Weights of a small image autoencoder: 1.8M parameters, decoder activation gelu.
Rows from block 1 of the decoder of a small image autoencoder, named by matrix and row number. Each number is 128 + 32 x the weight over its row's rms, rounded and kept within 0 to 255. All counts start at 0. Numbers have three digits each.
After each channel's rows are labels from the 100 images, of 14976, where the channel reaches its highest value: "colour at peak" is the nearest of a few named colours to the mean colour under the peak; "peak at" is the part of the image that holds the peak. Only what is clearly more common there than usual is listed. The data: photos with spoken descriptions (Open Images, Localized Narratives). In brackets: how many of the 100, against the usual share in percent.
# conv: 3x3 conv (decoder.mid.1.conv.weight, 128x128x3x3, each kernel summed), inputs 0-63

conv.79:070127181096123149073102145173096171121170173082106100132114093065119125073139112132082135121119148120136130086151141149115131115131096128111082166133133081149169119100139096125146233155145133
colour at peak: black (80 vs 25.1)
peak at: bottom right (96 vs 14.1)

conv.32:161087165113160139128097105121096107140098105148183127103128115117225102117106089137146114172108160072190073111104151164087099132131136114088136131095076149144133206116030121109086064115096127
colour at peak: white (80 vs 9.8)
peak at: top left (46 vs 14.1)

conv.109:163115181106127088146086120148139159172132138111136155104156094119096102155147106149169113129116110163195122128043162173137049103160115130157162119082058131123117086109077139140139237132076112
colour at peak: white (53 vs 9.8)
peak at: top left (97 vs 14.1)

conv.117:080145121108179149173123083136136058130141100100118149165225141131158178096120123126092153142191106132093157126169120127110136145115092121115118111174132116155140126168104132193107103130143158
colour at peak: black (93 vs 25.1)
peak at: bottom left (81 vs 14.1)

conv.23:152143125123118175116105119063095133132142143118113148092070128108133110106128100101156143120115160141105089132018121132105050130135107104069138140087095103117122174129110160119144179117134099
colour at peak: black (53 vs 25.1)
peak at: middle left (49 vs 9.4)

conv.44:130189102127091116136162134130107087116112145106166104114223082147093133112102086093128138119125109101147184139172085123109165102132175115109126103175103099120191210115156127126106102188097133
colour at peak: white (31 vs 9.8)
peak at: top left (50 vs 14.1)

conv.81:121166124120109152106177051091137107146127147149154085097094100120212136156116105127164162162114103115099179141177107086099099153137131114127160129074115058117083070129082154108135186156099093
colour at peak: black (64 vs 25.1)
peak at: bottom right (75 vs 14.1)

conv.26:105152107164117126165146114114137144152099197085174162098094146146108136199148110215166109116148126202096148135137120122194085180121150093124178117157145166101048092080069154147119118122106113
colour at peak: white (30 vs 9.8)
peak at: bottom right (54 vs 14.1)

conv.82:159115173193188139135141110064130144128153116141150129109196138188110136102141175131157086106119182135220075090081086142125075118112132063112082151028115125137094108091143094146131149130140174
colour at peak: white (26 vs 9.8)
peak at: top left (48 vs 14.1); bottom left (38 vs 14.1)

conv.100:116111088173121115131100128150144123138108168138143115135137162142076121105255108221135124140126116109142154123049116133121081092075159164129211127081097141101107138146092108103103133130146120
colour at peak: white (49 vs 9.8)
peak at: bottom left (87 vs 14.1)

conv.39:106156102127129139087133119125143105120120124101120073156172165135129129104117059116130139110115130116133145098153159136160103120112103129097159145143099149148145178104135111135148000126177136
colour at peak: white (66 vs 9.8)
peak at: bottom right (36 vs 14.1)

conv.12:078114110130103124133116096086134116150184110114166133116171105094117137132071073120153165119155066146149141139133126122125119115108135117100104113160103080121142172104098152118096140118133183
colour at peak: black (62 vs 25.1)
peak at: top left (98 vs 14.1)

conv.24:120146101127147158110135160103121176116129124131105158158106170102086119123129000147131164127117128149114145157117147127138126147143120139117160133132136124153156235121139136117147014131170109
colour at peak: white (99 vs 9.8)
peak at: bottom left (35 vs 14.1); middle left (29 vs 9.4)

conv.25:148101159122126144124170100109102162098129114115114118143255137081135139193117125078132039097138101136085051111117123105096134118167135152126093130093151095101110171120178154119104117147141074
colour at peak: white (46 vs 9.8)
peak at: top left (32 vs 14.1)

conv.101:137143127111105157177152104088156163139147135094138179115111115116158122130137116135188164113130097129142143123126158119143143085118126103155126090108126146105138144083113155121116110127092081
colour at peak: white (25 vs 9.8)
peak at: bottom right (51 vs 14.1)

conv.115:112124167092127127104073100132139129101172101121138086061138101117164123146138198085134154147117156093113087069151108083096146120145141098116082109065122131097156095126158147140133141106092121
colour at peak: black (86 vs 25.1)
peak at: top left (47 vs 14.1); bottom left (41 vs 14.1)

conv.103:115153082101149125105128130151140218077130100071111128153125137088118125126113153115090103102118186124117158061143107144096101107156145111146142158059152142109123136116163103174143109142157065
colour at peak: white (45 vs 9.8)
peak at: top right (33 vs 14.1)

conv.94:153107131128129120133158099132127128129185121130127124121066070122131121130150188099123126138128148110127120130122099130122135129135167123120058154116126105128098003143135138145131197158084136
colour at peak: black (100 vs 25.1)
peak at: bottom left (52 vs 14.1)

conv.80:122124148128070099092142140100133216128105131142113100092080098119146104140121165100090107115130140132161091134140088118102137124109116096189151153084123114129093080101172119060152228164096108
colour at peak: white (32 vs 9.8)
peak at: top left (55 vs 14.1); top centre (26 vs 9.4)

conv.90:165116112177133100111150154126125130151110115163089153157135172154097128088130115161122114112100098156131152182147155171158148157092122142157168168187130138163109247142111129119125130157160121
colour at peak: white (96 vs 9.8)
peak at: bottom left (62 vs 14.1); bottom centre (31 vs 9.4)

conv.127:131124151131104057226169122145129145137183144116143103096129110136157126130138255139122095120121140122125132138120094131135113116125098119130143156117120159151124120146115124125119180126114114
colour at peak: black (100 vs 25.1)
peak at: top left (37 vs 14.1)

conv.64:142153140078130103132102136160129064146132103110137122191151127094124108057136089130068154067117109121078095124120115134111122126088087131170101117109147146131080143091159135151133142102091101
colour at peak: black (78 vs 25.1)
peak at: top right (86 vs 14.1)

conv.77:173127094084213104119115132139137125104157094097090165112076113086082152122129094140120142125156108127165135104027158110118111102108120111157163094132117160132123223118147107127135186107178124
colour at peak: black (72 vs 25.1)
peak at: top left (60 vs 14.1)

conv.68:162119189164098156166087083185121147123123133144243161064107170182066173163136079085123152125146145104107141160073127143105099146139182114126154082060129090110120138154154130112105143110072138
colour at peak: white (77 vs 9.8)
peak at: bottom left (98 vs 14.1)

conv.61:144094175150085131123144118133128164096172123111104117044127150104162114115108161079135133161087107138124075113132154098122163094146131129099142132175114116104102117120127130154091255124112118
colour at peak: black (57 vs 25.1)
peak at: bottom right (75 vs 14.1)

conv.40:088120161083083130134172102092108134130166123138127081118126107142097112126101098126082198189087102143086121128140100117126150130109096096147091115148152142110156212145104146166148159216076106
colour at peak: white (92 vs 9.8)
peak at: top right (70 vs 14.1)

conv.17:106113124103140148179174183142144144156138084132114148041191057101139128155163016124130114152161134131099157140156155099118155101159134129125091110159099135134107224145115126142110122142136155
colour at peak: white (69 vs 9.8)
peak at: top right (39 vs 14.1)

conv.29:109133108088154110141083118139105085108152107130096114169161118144148139127100105145122138118093118126090142116116139136125126172116101150117204110106179142103141130141107165157101175150110076
colour at peak: white (84 vs 9.8)
peak at: bottom right (85 vs 14.1)

conv.21:182125150172117130139140061125094175087184167131155154158177139114126078132119133158150150105137132147194122135057127120145124130114162159086096081087074096128178150123116120128125182106101135
colour at peak: white (60 vs 9.8)
peak at: top left (47 vs 14.1); middle left (34 vs 9.4)