{
  "model": "image autoencoder",
  "dataset": "photos with spoken descriptions (Open Images, Localized Narratives)",
  "train_examples": 203450,
  "image_size": 64,
  "grayscale": true,
  "crop_scale_min": 0.7,
  "horizontal_flip": true,
  "rotation_deg": 5,
  "bottleneck": "plain",
  "downsampling_factor": 8,
  "encoder_arch": "swin",
  "encoder_norm": "rmsnorm",
  "encoder_norm_position": "pre",
  "encoder_activation": "gelu",
  "encoder_mlp_ratio": 2,
  "encoder_head_dim": 32,
  "encoder_fused_qkv": true,
  "encoder_bias": "all",
  "encoder_qk_norm": false,
  "encoder_parallel_block": false,
  "encoder_dropout": 0.05,
  "encoder_inner_norm": false,
  "encoder_patch_size": [4, 4],
  "encoder_conv_stem": false,
  "encoder_depths": [6, 6],
  "encoder_widths": [64, 128],
  "loss": "mse",
  "latent_channels": 16,
  "decoder_norm": "batchnorm",
  "decoder_activation": "gelu",
  "decoder_widths": [32, 64, 96, 128],
  "decoder_blocks_per_level": 2,
  "decoder_block": "plain",
  "decoder_attention": false,
  "decoder_upsampling": "nearest_conv",
  "init": "orthogonal",
  "residual_init": "none",
  "optimizer": "normuon",
  "muon_scale": "original",
  "lr": 0.012,
  "momentum": 0.9,
  "nesterov": true,
  "orthogonalizer": "polar_express",
  "adamw_lr_other_params": 0.0008,
  "grad_clip": 1.0,
  "steps": 23500,
  "batch_size": 64,
  "epochs": 7.4,
  "lr_schedule": "step",
  "warmup_steps": 4700,
  "weight_decay": 0.004,
  "adamw_weight_decay_other_params": 0.01
}
Rows from block 3 of the decoder of a small image autoencoder, named by matrix and row number. Each number is 500 + 50 x the weight over its row's rms, rounded and kept within 0 to 999. All counts start at 0. Numbers have three digits each.
After each channel's rows are labels from the 100 images, of 14976, where the channel reaches its highest value: "peak at" is the part of the image that holds the peak. Only what is clearly more common there than usual is listed. The data: photos with spoken descriptions (Open Images, Localized Narratives). In brackets: how many of the 100, against the usual share in percent.
# conv: 3x3 conv (decoder.decb.0.1.conv.weight, 96x96x3x3, each kernel summed), inputs 0-95

conv.60:523503571513551483551554520470505458538561517480544495711483557489483506500470552463514525554585402411502537445493404517502464499527475499445506523507537482446498512472552442449553439487523559506515359593429463508496444596418512518573524492526440550495564468537549502583471514526455477490
peak at: bottom left (27 vs 9.8)

conv.58:544503532552554552459572504566495516470571573571504462503516568467432508458494471444471458455486429526548408570503506495512513544477462515547482476429452430426574405579550474511486556496584479476478477519571470439373482516504501502491452414454505512573457512557522490386496513385387579513
peak at: top centre (34 vs 11.7)

conv.28:435487453472594521537471543420485530535681511516467457686479466473561482505538482456448573493486596469497513431465491496481542521489473541478473531514527516530429429455473513488508505466466506555497514447353503480504476574544471503466406512532551629464553538538516511439480498502535498493
peak at: top left (27 vs 9.8)

conv.26:485549451492408498407431482462532489571527557439462435508479564482495525445463451499474455556479495476539449553501475454481514530507569539540357425521505461523432464476468627408451482529520566452601458548502473530577492506490627479400483599466543523471560443509515525508544531543494525425
peak at: bottom left (32 vs 9.8)

conv.4:519532393513507533370448462457504516533559554432498510567468494497408525410466463464448428505472453476580441530519500523498483522409468494436472424455542498444669498436433510435557482449546505419420478462559496491498523398519493514453435500504453556455409555489493464474463493480517437486
peak at: bottom left (62 vs 9.8)

conv.53:488703460489496510511441486452464534510520500519474521503587519481448514475507473441542487465490577506469453517474544508512525472459471401488480452552525411568488512395489549453538418450524485511582466486456467493565564465522667513446468455504558485457528422439493549627504493486514438523
peak at: top left (33 vs 9.8)

conv.14:500510460522563525477386575533513485512488378506557591606504570462591476556507510479402541450444521580606468474481545476497530371509485530610477464513475475510498409532483518525495604519475566552532524435506433423531510473554570459436519575545490536506559461480495536492464522484528523537
peak at: top centre (29 vs 11.7); top left (28 vs 9.8)

conv.86:399440485501301441434510428441518546459418515530488462490453412516441428479441498473485396401490457504509494522501555475498503507446491457494517422436445526499443543510525514518438524517525490421482556403611504483487547437484479514527481499434451612521518463442479501498471460520457535441
peak at: bottom right (41 vs 9.8); bottom left (29 vs 9.8)

conv.90:466359557451538471501466500441505483482476485490530428562388490503436536594452480589468522503520496507483492508480456523464485518551507533490454541603571473451477676549507503463555430512486561505464448541422442517548535433506416542541560505528520515500582451503454429637520473480498494463
peak at: top left (29 vs 9.8)

conv.41:469424489520401484388508399538509564467618525552515483316435467496503478475484476459482474480539412483563525569531541485525512521499486437472485465457480518555504536496506489441571517473543496472486454474638479514477543417475529529465517523500442367491575508408460430510464514514500525457
peak at: bottom centre (48 vs 11.7); bottom right (25 vs 9.8)

conv.21:505370566477504450484538532514418495458431471524515516365409476506484521506481479540581451482465553526494542509438486504495435560497456494509562525548422459441682533478488412453476490403453434498374443483588519544468522472502451453492493492476471419453467471492461473499484490449525457537
peak at: top left (27 vs 9.8)

conv.10:546375468475407415487521455513487501486460512514451548356427400456437525537498500505540427445520449457461431557454480446515450509484513485503555491543511453487597448518559501472572502521520491477404461454656504490498562497514399431449493521469450421488512467429437505533511466487476448537
peak at: middle right (42 vs 11.7); top right (26 vs 9.8)

conv.73:479440518451469450472445463529453567497428509464536559514550438490470521527512512505450517479495457471565483534524522494472497444517487504472491482490443453620547563490513482463518499506509483445484566475664478479434507512500476424478564456511676539456395475506464423587492355503445403462
peak at: middle left (35 vs 11.7); bottom left (25 vs 9.8)

conv.2:521566495504502472435459432497530511514679502553537440687507561534442530474491493488379456561489322481513491494528486461507504494508494508494451510491495501493490474481506525501655541530506527473513550525398513499495510510464506509487515492485499602543616502542524538504535537499483533496
peak at: bottom left (39 vs 9.8); top left (34 vs 9.8)

conv.78:451538553524636512537563517538522518546420490505569539705526377559542475542520497503510570428525474553466522515553492527521480439502487498490495620516578505541505497503488467534520479471518560560478511470702490568534526571541513517520528478496540529486494548513519522500536485494509533517
peak at: top left (43 vs 9.8)

conv.77:454381499431572532476475516508464521523516496465490573593485463469508447511528434432533540448449434557489440522516400533585489393445496489552480463449608482389574516490518562541548441530525565513404552427529480509479492516484385513476493521506491555506461531616498436518490463424497575493
peak at: bottom centre (34 vs 11.7); bottom right (30 vs 9.8)

conv.12:493431513497485487550526524509506468545464566572490576298450543519404492484495486487524477501528516497482465453446511385512480447477506453501489509454525453588514473537515533447529521552515560580559596441466491558485538438521561449368520534561521369475497531556446531470527514483526563572
peak at: top right (36 vs 9.8); bottom right (32 vs 9.8)

conv.13:600442498524555489556481481536484515558666589506499465641521539508433559496540509450545540581470502554457483554497490526482515562581498498491467526520591505441553432489438510612559520514551502524470501588550461514426505473462489492561480489603555588563576440478483494454500492473462532466
peak at: bottom left (45 vs 9.8); top left (29 vs 9.8)

conv.92:520457474509482555606495427481424523486458543508478481570520466494450496457534509502390514459456499520572453534447566492423513505531472529517363513453450485531398503479504503538431471520502484509450542449727436521437431475483486441514467571501508559488395514486521508418472480491508531456
peak at: middle left (42 vs 11.7)

conv.81:517636420480432521509409526493503513539487479537491502373580483490572550509540528397540504540471500500429433496464545400502514480480590467501530488560490434576467452418487519469465531534492470522592513481499505525570532473505611434460469513540553404489488395516523612482557517517524452559
peak at: top left (29 vs 9.8); top right (27 vs 9.8)

conv.95:605396485496541477535439488497493401494725554506482397496404516455438526470434487450482485569463513503514450501491429480497468550468469464498382513470506505416516426464499536514610522544434466507415520537537494465445434475464446515499492475474498483505554484468480432470495479504463534475
peak at: top left (38 vs 9.8); top centre (30 vs 11.7)