From a checkpoint of a small image autoencoder: encoder arch swin, encoder norm rmsnorm.
Rows from block 3 of the decoder of a small image autoencoder, named by matrix and row number. Each number is 200 + 40 x the weight over its row's rms, rounded and kept within 0 to 999. All counts start at 0. After the name is the row's rms in percent of the matrix's.
Before each channel's rows are labels from the 100 images, of 14976, where the channel reaches its highest value: "patch colour" is the nearest of a few named colours to the mean colour under the peak. Only what is clearly more common there than usual is listed. The data: photos with spoken descriptions (Open Images, Localized Narratives). In brackets: how many of the 100.
# conv: 3x3 conv (decoder.decb.0.1.conv.weight, 96x96x3x3, each kernel summed), inputs 0-95

patch colour: black (69)
conv.79,082,237,182,178,232,245,190,132,207,216,223,247,236,160,92,180,204,194,204,222,150,255,199,214,271,200,172,165,190,127,190,191,213,203,143,233,206,254,160,182,217,77,219,262,192,228,209,146,245,216,140,223,216,269,198,226,140,275,218,141,193,218,171,210,167,202,214,186,185,268,212,200,224,190,191,237,197,168,150,136,184,196,213,159,121,165,189,190,178,178,157,195,240,235,220,154,315

patch colour: black (94)
conv.24,091,199,155,197,217,247,159,183,226,216,141,229,175,214,269,276,137,268,177,213,194,222,157,207,149,168,181,178,211,259,228,237,240,265,145,220,189,206,169,242,148,220,158,158,164,193,207,187,173,200,240,282,231,168,159,185,164,211,192,143,220,159,213,211,242,191,212,126,215,92,201,214,191,196,227,204,228,229,125,161,207,151,195,170,159,285,163,188,244,164,153,219,212,163,275,189,310

patch colour: white (87)
conv.43,082,160,223,219,220,177,157,261,180,169,266,164,218,179,176,174,218,231,177,30,188,187,181,157,219,240,214,182,177,175,167,230,185,177,187,261,212,218,225,155,236,218,163,195,236,209,232,237,220,224,187,147,251,185,242,192,220,205,257,219,195,155,136,198,192,179,239,143,230,306,203,198,217,195,153,232,204,222,200,259,265,228,294,90,200,198,182,172,146,196,254,164,155,232,192,228,182

patch colour: black (90)
conv.39,075,208,247,156,206,193,224,235,193,157,162,235,247,207,208,129,133,231,160,152,218,208,202,198,176,183,137,229,263,273,235,140,150,230,222,217,155,183,229,197,216,227,230,235,168,187,210,233,189,133,313,235,171,236,171,193,198,149,201,230,171,279,291,250,218,221,200,251,192,258,203,207,233,273,186,200,206,195,234,156,192,131,145,290,230,143,154,168,162,169,142,233,178,209,221,253,192

patch colour: black (97)
conv.46,071,229,191,176,253,185,237,242,175,107,140,177,245,226,191,195,136,201,76,207,211,159,225,185,236,197,201,196,247,194,220,195,175,295,252,211,173,229,234,213,209,236,207,176,129,229,161,240,187,192,176,247,197,158,174,220,221,157,224,272,225,214,194,256,249,199,207,225,227,170,173,204,140,263,209,220,226,225,213,188,233,116,251,291,292,256,226,228,175,222,234,182,152,163,187,229,132

patch colour: black (75)
conv.88,066,239,191,196,123,225,117,137,215,158,227,151,184,242,180,234,166,229,184,153,205,173,199,232,276,188,200,139,183,124,168,278,199,122,185,207,204,189,154,232,173,157,224,258,206,186,248,224,288,206,203,210,196,252,232,227,160,247,204,164,206,165,189,217,243,125,143,157,303,171,205,236,183,204,146,180,179,194,144,136,208,125,246,157,136,236,244,212,190,210,232,190,159,194,172,208,172

patch colour: black (59)
conv.30,071,203,199,173,210,200,193,168,242,252,177,190,232,221,234,253,165,246,235,191,135,219,193,234,101,223,149,214,214,159,183,230,192,217,119,162,228,249,219,214,232,88,185,176,198,223,207,201,239,205,212,249,182,205,197,232,250,233,199,101,213,208,234,177,241,154,319,199,167,173,204,183,144,230,189,198,142,185,162,214,214,208,178,198,88,164,253,190,263,309,174,204,196,216,182,190,249

patch colour: white (100)
conv.83,079,81,202,195,217,267,243,253,206,220,242,178,181,169,169,184,216,189,225,67,218,185,249,180,182,182,195,199,218,304,221,92,234,258,105,247,178,243,178,282,168,171,269,181,202,199,179,179,221,216,206,186,222,244,205,199,177,257,220,205,220,198,217,232,187,249,203,193,169,247,184,174,207,193,197,244,199,195,220,141,181,214,235,123,172,231,205,154,202,218,197,221,191,246,225,110,222

patch colour: black (100)
conv.3,087,249,142,273,200,173,165,248,168,174,187,198,201,236,150,205,196,225,212,182,173,238,177,148,213,210,176,201,184,132,209,244,211,75,262,207,172,298,182,189,199,174,208,166,268,199,149,214,133,186,179,228,191,186,173,141,213,195,172,214,194,241,225,133,212,229,152,215,188,364,175,203,154,217,134,188,197,164,182,192,208,197,143,153,219,140,176,179,172,205,238,217,245,142,210,233,226

patch colour: white (99)
conv.84,093,158,226,196,193,166,155,58,187,198,205,234,148,165,244,130,220,192,203,155,188,190,136,206,188,203,183,183,177,283,180,184,207,185,139,195,247,195,240,115,249,252,168,159,244,189,177,150,255,166,217,223,229,148,256,162,202,198,194,201,309,163,199,170,182,123,170,151,188,109,197,192,229,175,165,206,175,243,220,181,206,203,165,257,236,232,262,245,206,146,222,210,177,218,203,184,143

patch colour: white (60)
conv.69,083,120,268,210,196,267,253,234,93,302,219,194,186,235,256,186,205,172,203,280,212,163,168,285,129,180,210,195,163,167,139,204,221,212,219,206,175,259,210,226,228,249,163,229,211,204,195,209,244,174,194,195,153,174,263,158,104,181,191,175,135,201,174,202,208,194,233,232,242,155,213,136,193,229,193,176,243,183,195,133,159,200,238,258,217,185,218,221,257,196,150,206,178,235,132,182,158

patch colour: white (40)
conv.11,089,193,251,222,164,239,131,208,186,165,222,184,182,248,166,220,293,244,202,192,275,173,180,182,203,213,178,190,257,203,239,236,158,173,253,220,179,174,170,164,181,81,233,169,190,274,208,214,295,196,255,192,167,202,204,167,208,223,127,89,192,214,214,172,197,147,182,174,193,215,173,171,209,219,207,150,230,121,149,210,218,222,153,201,127,261,197,214,174,279,137,259,203,190,213,237,187

patch colour: black (81)
conv.40,090,171,138,177,155,212,178,178,208,199,183,123,137,231,194,152,209,194,235,195,120,197,297,223,253,202,200,190,218,196,209,140,208,223,111,256,229,123,221,138,178,276,288,214,175,178,198,165,226,210,176,235,163,167,204,221,196,266,164,185,177,190,200,218,191,205,175,174,170,224,206,184,271,176,210,216,114,119,175,176,200,222,146,191,184,201,225,203,199,209,191,190,306,234,208,83,216

patch colour: white (40)
conv.32,095,160,159,197,155,213,233,260,224,216,194,202,178,163,256,247,241,215,152,192,290,265,223,207,224,208,133,135,181,216,189,187,196,196,253,196,216,191,148,167,134,162,212,251,225,199,220,211,139,239,223,220,214,203,186,180,249,177,158,144,166,169,201,202,255,180,137,190,218,144,188,205,165,179,207,195,188,141,82,210,224,216,209,216,111,276,231,165,233,318,179,207,181,239,216,107,176

patch colour: black (100)
conv.19,106,248,196,257,189,150,207,242,186,241,198,212,188,232,60,238,185,213,213,142,222,272,179,203,227,246,234,211,214,341,200,309,187,214,226,182,188,172,211,178,191,165,199,270,186,203,195,239,220,159,225,211,197,179,231,183,211,184,205,249,48,232,211,241,210,205,200,250,257,188,197,201,180,168,212,155,192,205,242,211,190,199,142,211,221,145,153,248,206,209,242,197,229,166,159,217,223

patch colour: white (99)
conv.54,095,173,226,136,218,185,260,171,254,228,225,173,254,185,250,136,209,225,199,309,234,139,227,258,173,241,259,233,225,148,174,139,188,311,175,210,206,103,209,218,218,227,170,190,177,204,234,167,220,186,176,160,217,212,170,271,219,207,203,186,256,184,182,268,190,223,220,175,200,82,216,202,230,207,230,184,201,239,217,233,191,217,255,237,159,294,207,179,226,194,173,187,156,251,184,152,172

patch colour: black (96)
conv.94,075,225,177,212,217,156,177,197,255,174,132,201,212,200,273,233,195,228,135,186,167,171,239,205,206,197,180,196,181,225,207,215,248,222,201,76,311,225,195,182,219,199,190,224,203,191,148,129,188,243,210,270,196,195,109,266,200,183,120,230,212,184,173,197,209,128,177,139,210,188,183,282,170,250,223,207,163,224,204,269,138,163,188,256,225,144,196,201,185,184,153,199,181,175,127,225,118

patch colour: white (88)
conv.9,080,204,173,256,179,229,203,278,241,188,209,242,201,177,179,191,207,206,244,68,194,163,249,180,135,205,250,230,199,276,246,154,251,174,252,149,195,186,186,195,196,154,219,180,181,195,157,178,257,250,202,200,248,189,247,241,177,253,145,220,205,261,187,187,152,230,171,184,180,274,223,198,169,214,193,209,130,180,283,181,119,229,181,87,233,145,164,145,170,215,220,232,204,177,220,211,243

patch colour: white (100)
conv.34,079,153,220,211,188,182,201,148,223,261,247,239,216,174,240,217,217,200,313,104,192,193,212,179,173,220,186,178,158,248,154,183,237,137,161,169,239,209,185,174,193,154,233,189,261,164,271,130,226,211,240,177,239,253,258,177,264,215,166,155,155,167,224,168,190,217,209,220,163,249,184,240,232,160,158,149,185,235,187,247,162,230,140,80,158,180,184,178,240,205,144,209,224,247,140,245,190

patch colour: white (70)
conv.64,064,165,261,184,141,168,207,195,158,172,215,186,231,214,261,248,154,172,214,167,219,155,178,225,168,172,227,178,219,264,219,290,188,162,115,145,192,183,181,193,151,131,184,178,230,217,217,250,142,205,219,226,249,216,288,135,215,186,186,234,255,166,218,198,275,186,213,199,207,153,196,226,131,192,221,172,286,119,245,214,184,220,213,217,288,283,196,245,174,239,223,214,201,148,213,183,275

patch colour: black (64)
conv.5,092,215,221,183,206,197,214,215,335,198,259,246,182,255,231,167,209,218,219,160,202,281,200,171,204,169,160,200,149,151,211,216,205,217,179,137,259,190,204,206,232,191,214,187,138,166,233,184,212,135,182,145,144,218,197,185,196,215,160,185,223,166,49,236,220,194,214,134,221,162,200,89,247,276,191,145,241,186,222,239,179,201,214,220,187,217,215,202,213,216,193,213,196,145,106,216,168

patch colour: white (32)
conv.71,073,193,187,178,158,186,198,263,195,157,208,235,210,214,208,179,276,187,253,216,200,179,200,191,190,239,188,242,207,232,203,122,225,179,252,163,176,210,121,203,125,101,192,184,218,174,169,177,159,221,222,224,183,187,160,190,208,190,231,128,203,163,159,217,224,154,220,215,187,225,180,223,168,200,213,212,221,262,225,215,244,305,145,205,52,202,183,192,218,274,235,183,235,178,241,222,72

patch colour: white (65)
conv.29,090,198,247,146,209,149,172,235,182,189,214,223,179,184,176,173,198,141,237,203,196,171,240,201,161,235,217,170,195,184,226,215,161,134,277,92,179,239,184,214,207,200,204,197,169,201,206,184,175,187,160,184,187,181,311,177,109,158,234,226,193,165,335,194,193,188,220,272,233,245,261,69,202,196,221,200,256,191,151,184,153,215,204,203,230,186,207,229,195,221,213,250,203,126,241,236,240

patch colour: black (59)
conv.75,093,225,271,148,209,202,219,192,86,193,190,201,201,192,248,213,214,116,215,203,247,206,230,195,224,228,218,179,143,179,189,240,168,199,196,200,159,216,194,224,158,225,208,238,218,173,163,178,234,194,208,204,179,207,238,85,0,210,228,205,175,188,148,174,143,200,206,247,192,258,194,232,178,217,176,267,270,184,166,191,194,207,226,214,208,123,181,212,212,253,133,204,197,193,205,206,232

patch colour: black (74)
conv.85,071,213,263,189,187,143,211,166,256,219,215,266,239,215,154,188,159,227,165,172,277,179,208,191,213,184,190,237,229,210,145,223,280,224,240,238,212,197,181,310,146,245,219,172,184,189,214,160,230,189,214,184,272,301,135,281,203,239,195,159,216,214,212,232,228,173,220,187,245,164,239,234,237,191,209,182,237,211,140,205,141,175,169,195,174,246,226,150,175,260,279,228,229,305,170,176,167

patch colour: black (98)
conv.76,163,238,171,161,192,163,170,170,186,178,191,208,176,221,344,225,204,204,152,106,168,211,232,134,217,167,167,200,186,103,123,245,191,173,190,225,189,185,216,182,195,215,175,227,188,191,175,193,150,172,145,213,217,177,213,151,180,205,224,213,319,218,213,176,218,160,185,216,202,161,195,198,202,192,144,204,180,219,208,206,213,170,202,40,216,265,168,125,154,185,162,214,198,215,204,213,138

patch colour: black (65)
conv.74,080,251,164,161,181,257,252,164,218,192,222,211,142,226,272,231,232,215,161,259,159,267,218,178,230,229,231,175,183,218,179,202,152,251,170,233,183,245,151,240,170,237,175,234,166,157,217,175,232,186,159,257,154,204,253,234,166,207,226,133,247,220,233,227,169,218,164,180,229,257,216,193,247,196,217,237,141,219,112,209,192,168,185,185,108,218,223,216,233,158,220,173,245,224,168,64,287

patch colour: white (85)
conv.1,083,223,134,252,203,220,140,181,216,174,184,222,211,197,210,203,192,165,211,62,176,160,199,206,163,205,183,226,196,226,207,251,227,110,236,171,227,194,250,229,205,168,236,184,217,203,175,167,216,233,243,266,280,176,197,211,250,215,121,200,235,233,255,164,233,177,196,215,192,151,230,208,206,211,221,181,166,235,183,202,162,180,188,11,218,261,205,192,206,204,274,260,179,206,221,225,213

patch colour: black (92)
conv.48,099,173,191,216,190,160,169,200,282,213,177,224,196,202,136,225,204,188,192,91,166,168,210,214,187,178,167,205,232,245,219,165,201,183,226,112,232,257,227,195,246,158,177,197,184,172,242,133,224,259,228,245,201,165,213,244,242,184,168,231,227,114,166,222,206,142,146,136,238,292,176,248,166,207,221,213,144,201,263,268,145,191,157,94,202,231,165,221,228,201,255,153,206,159,232,220,161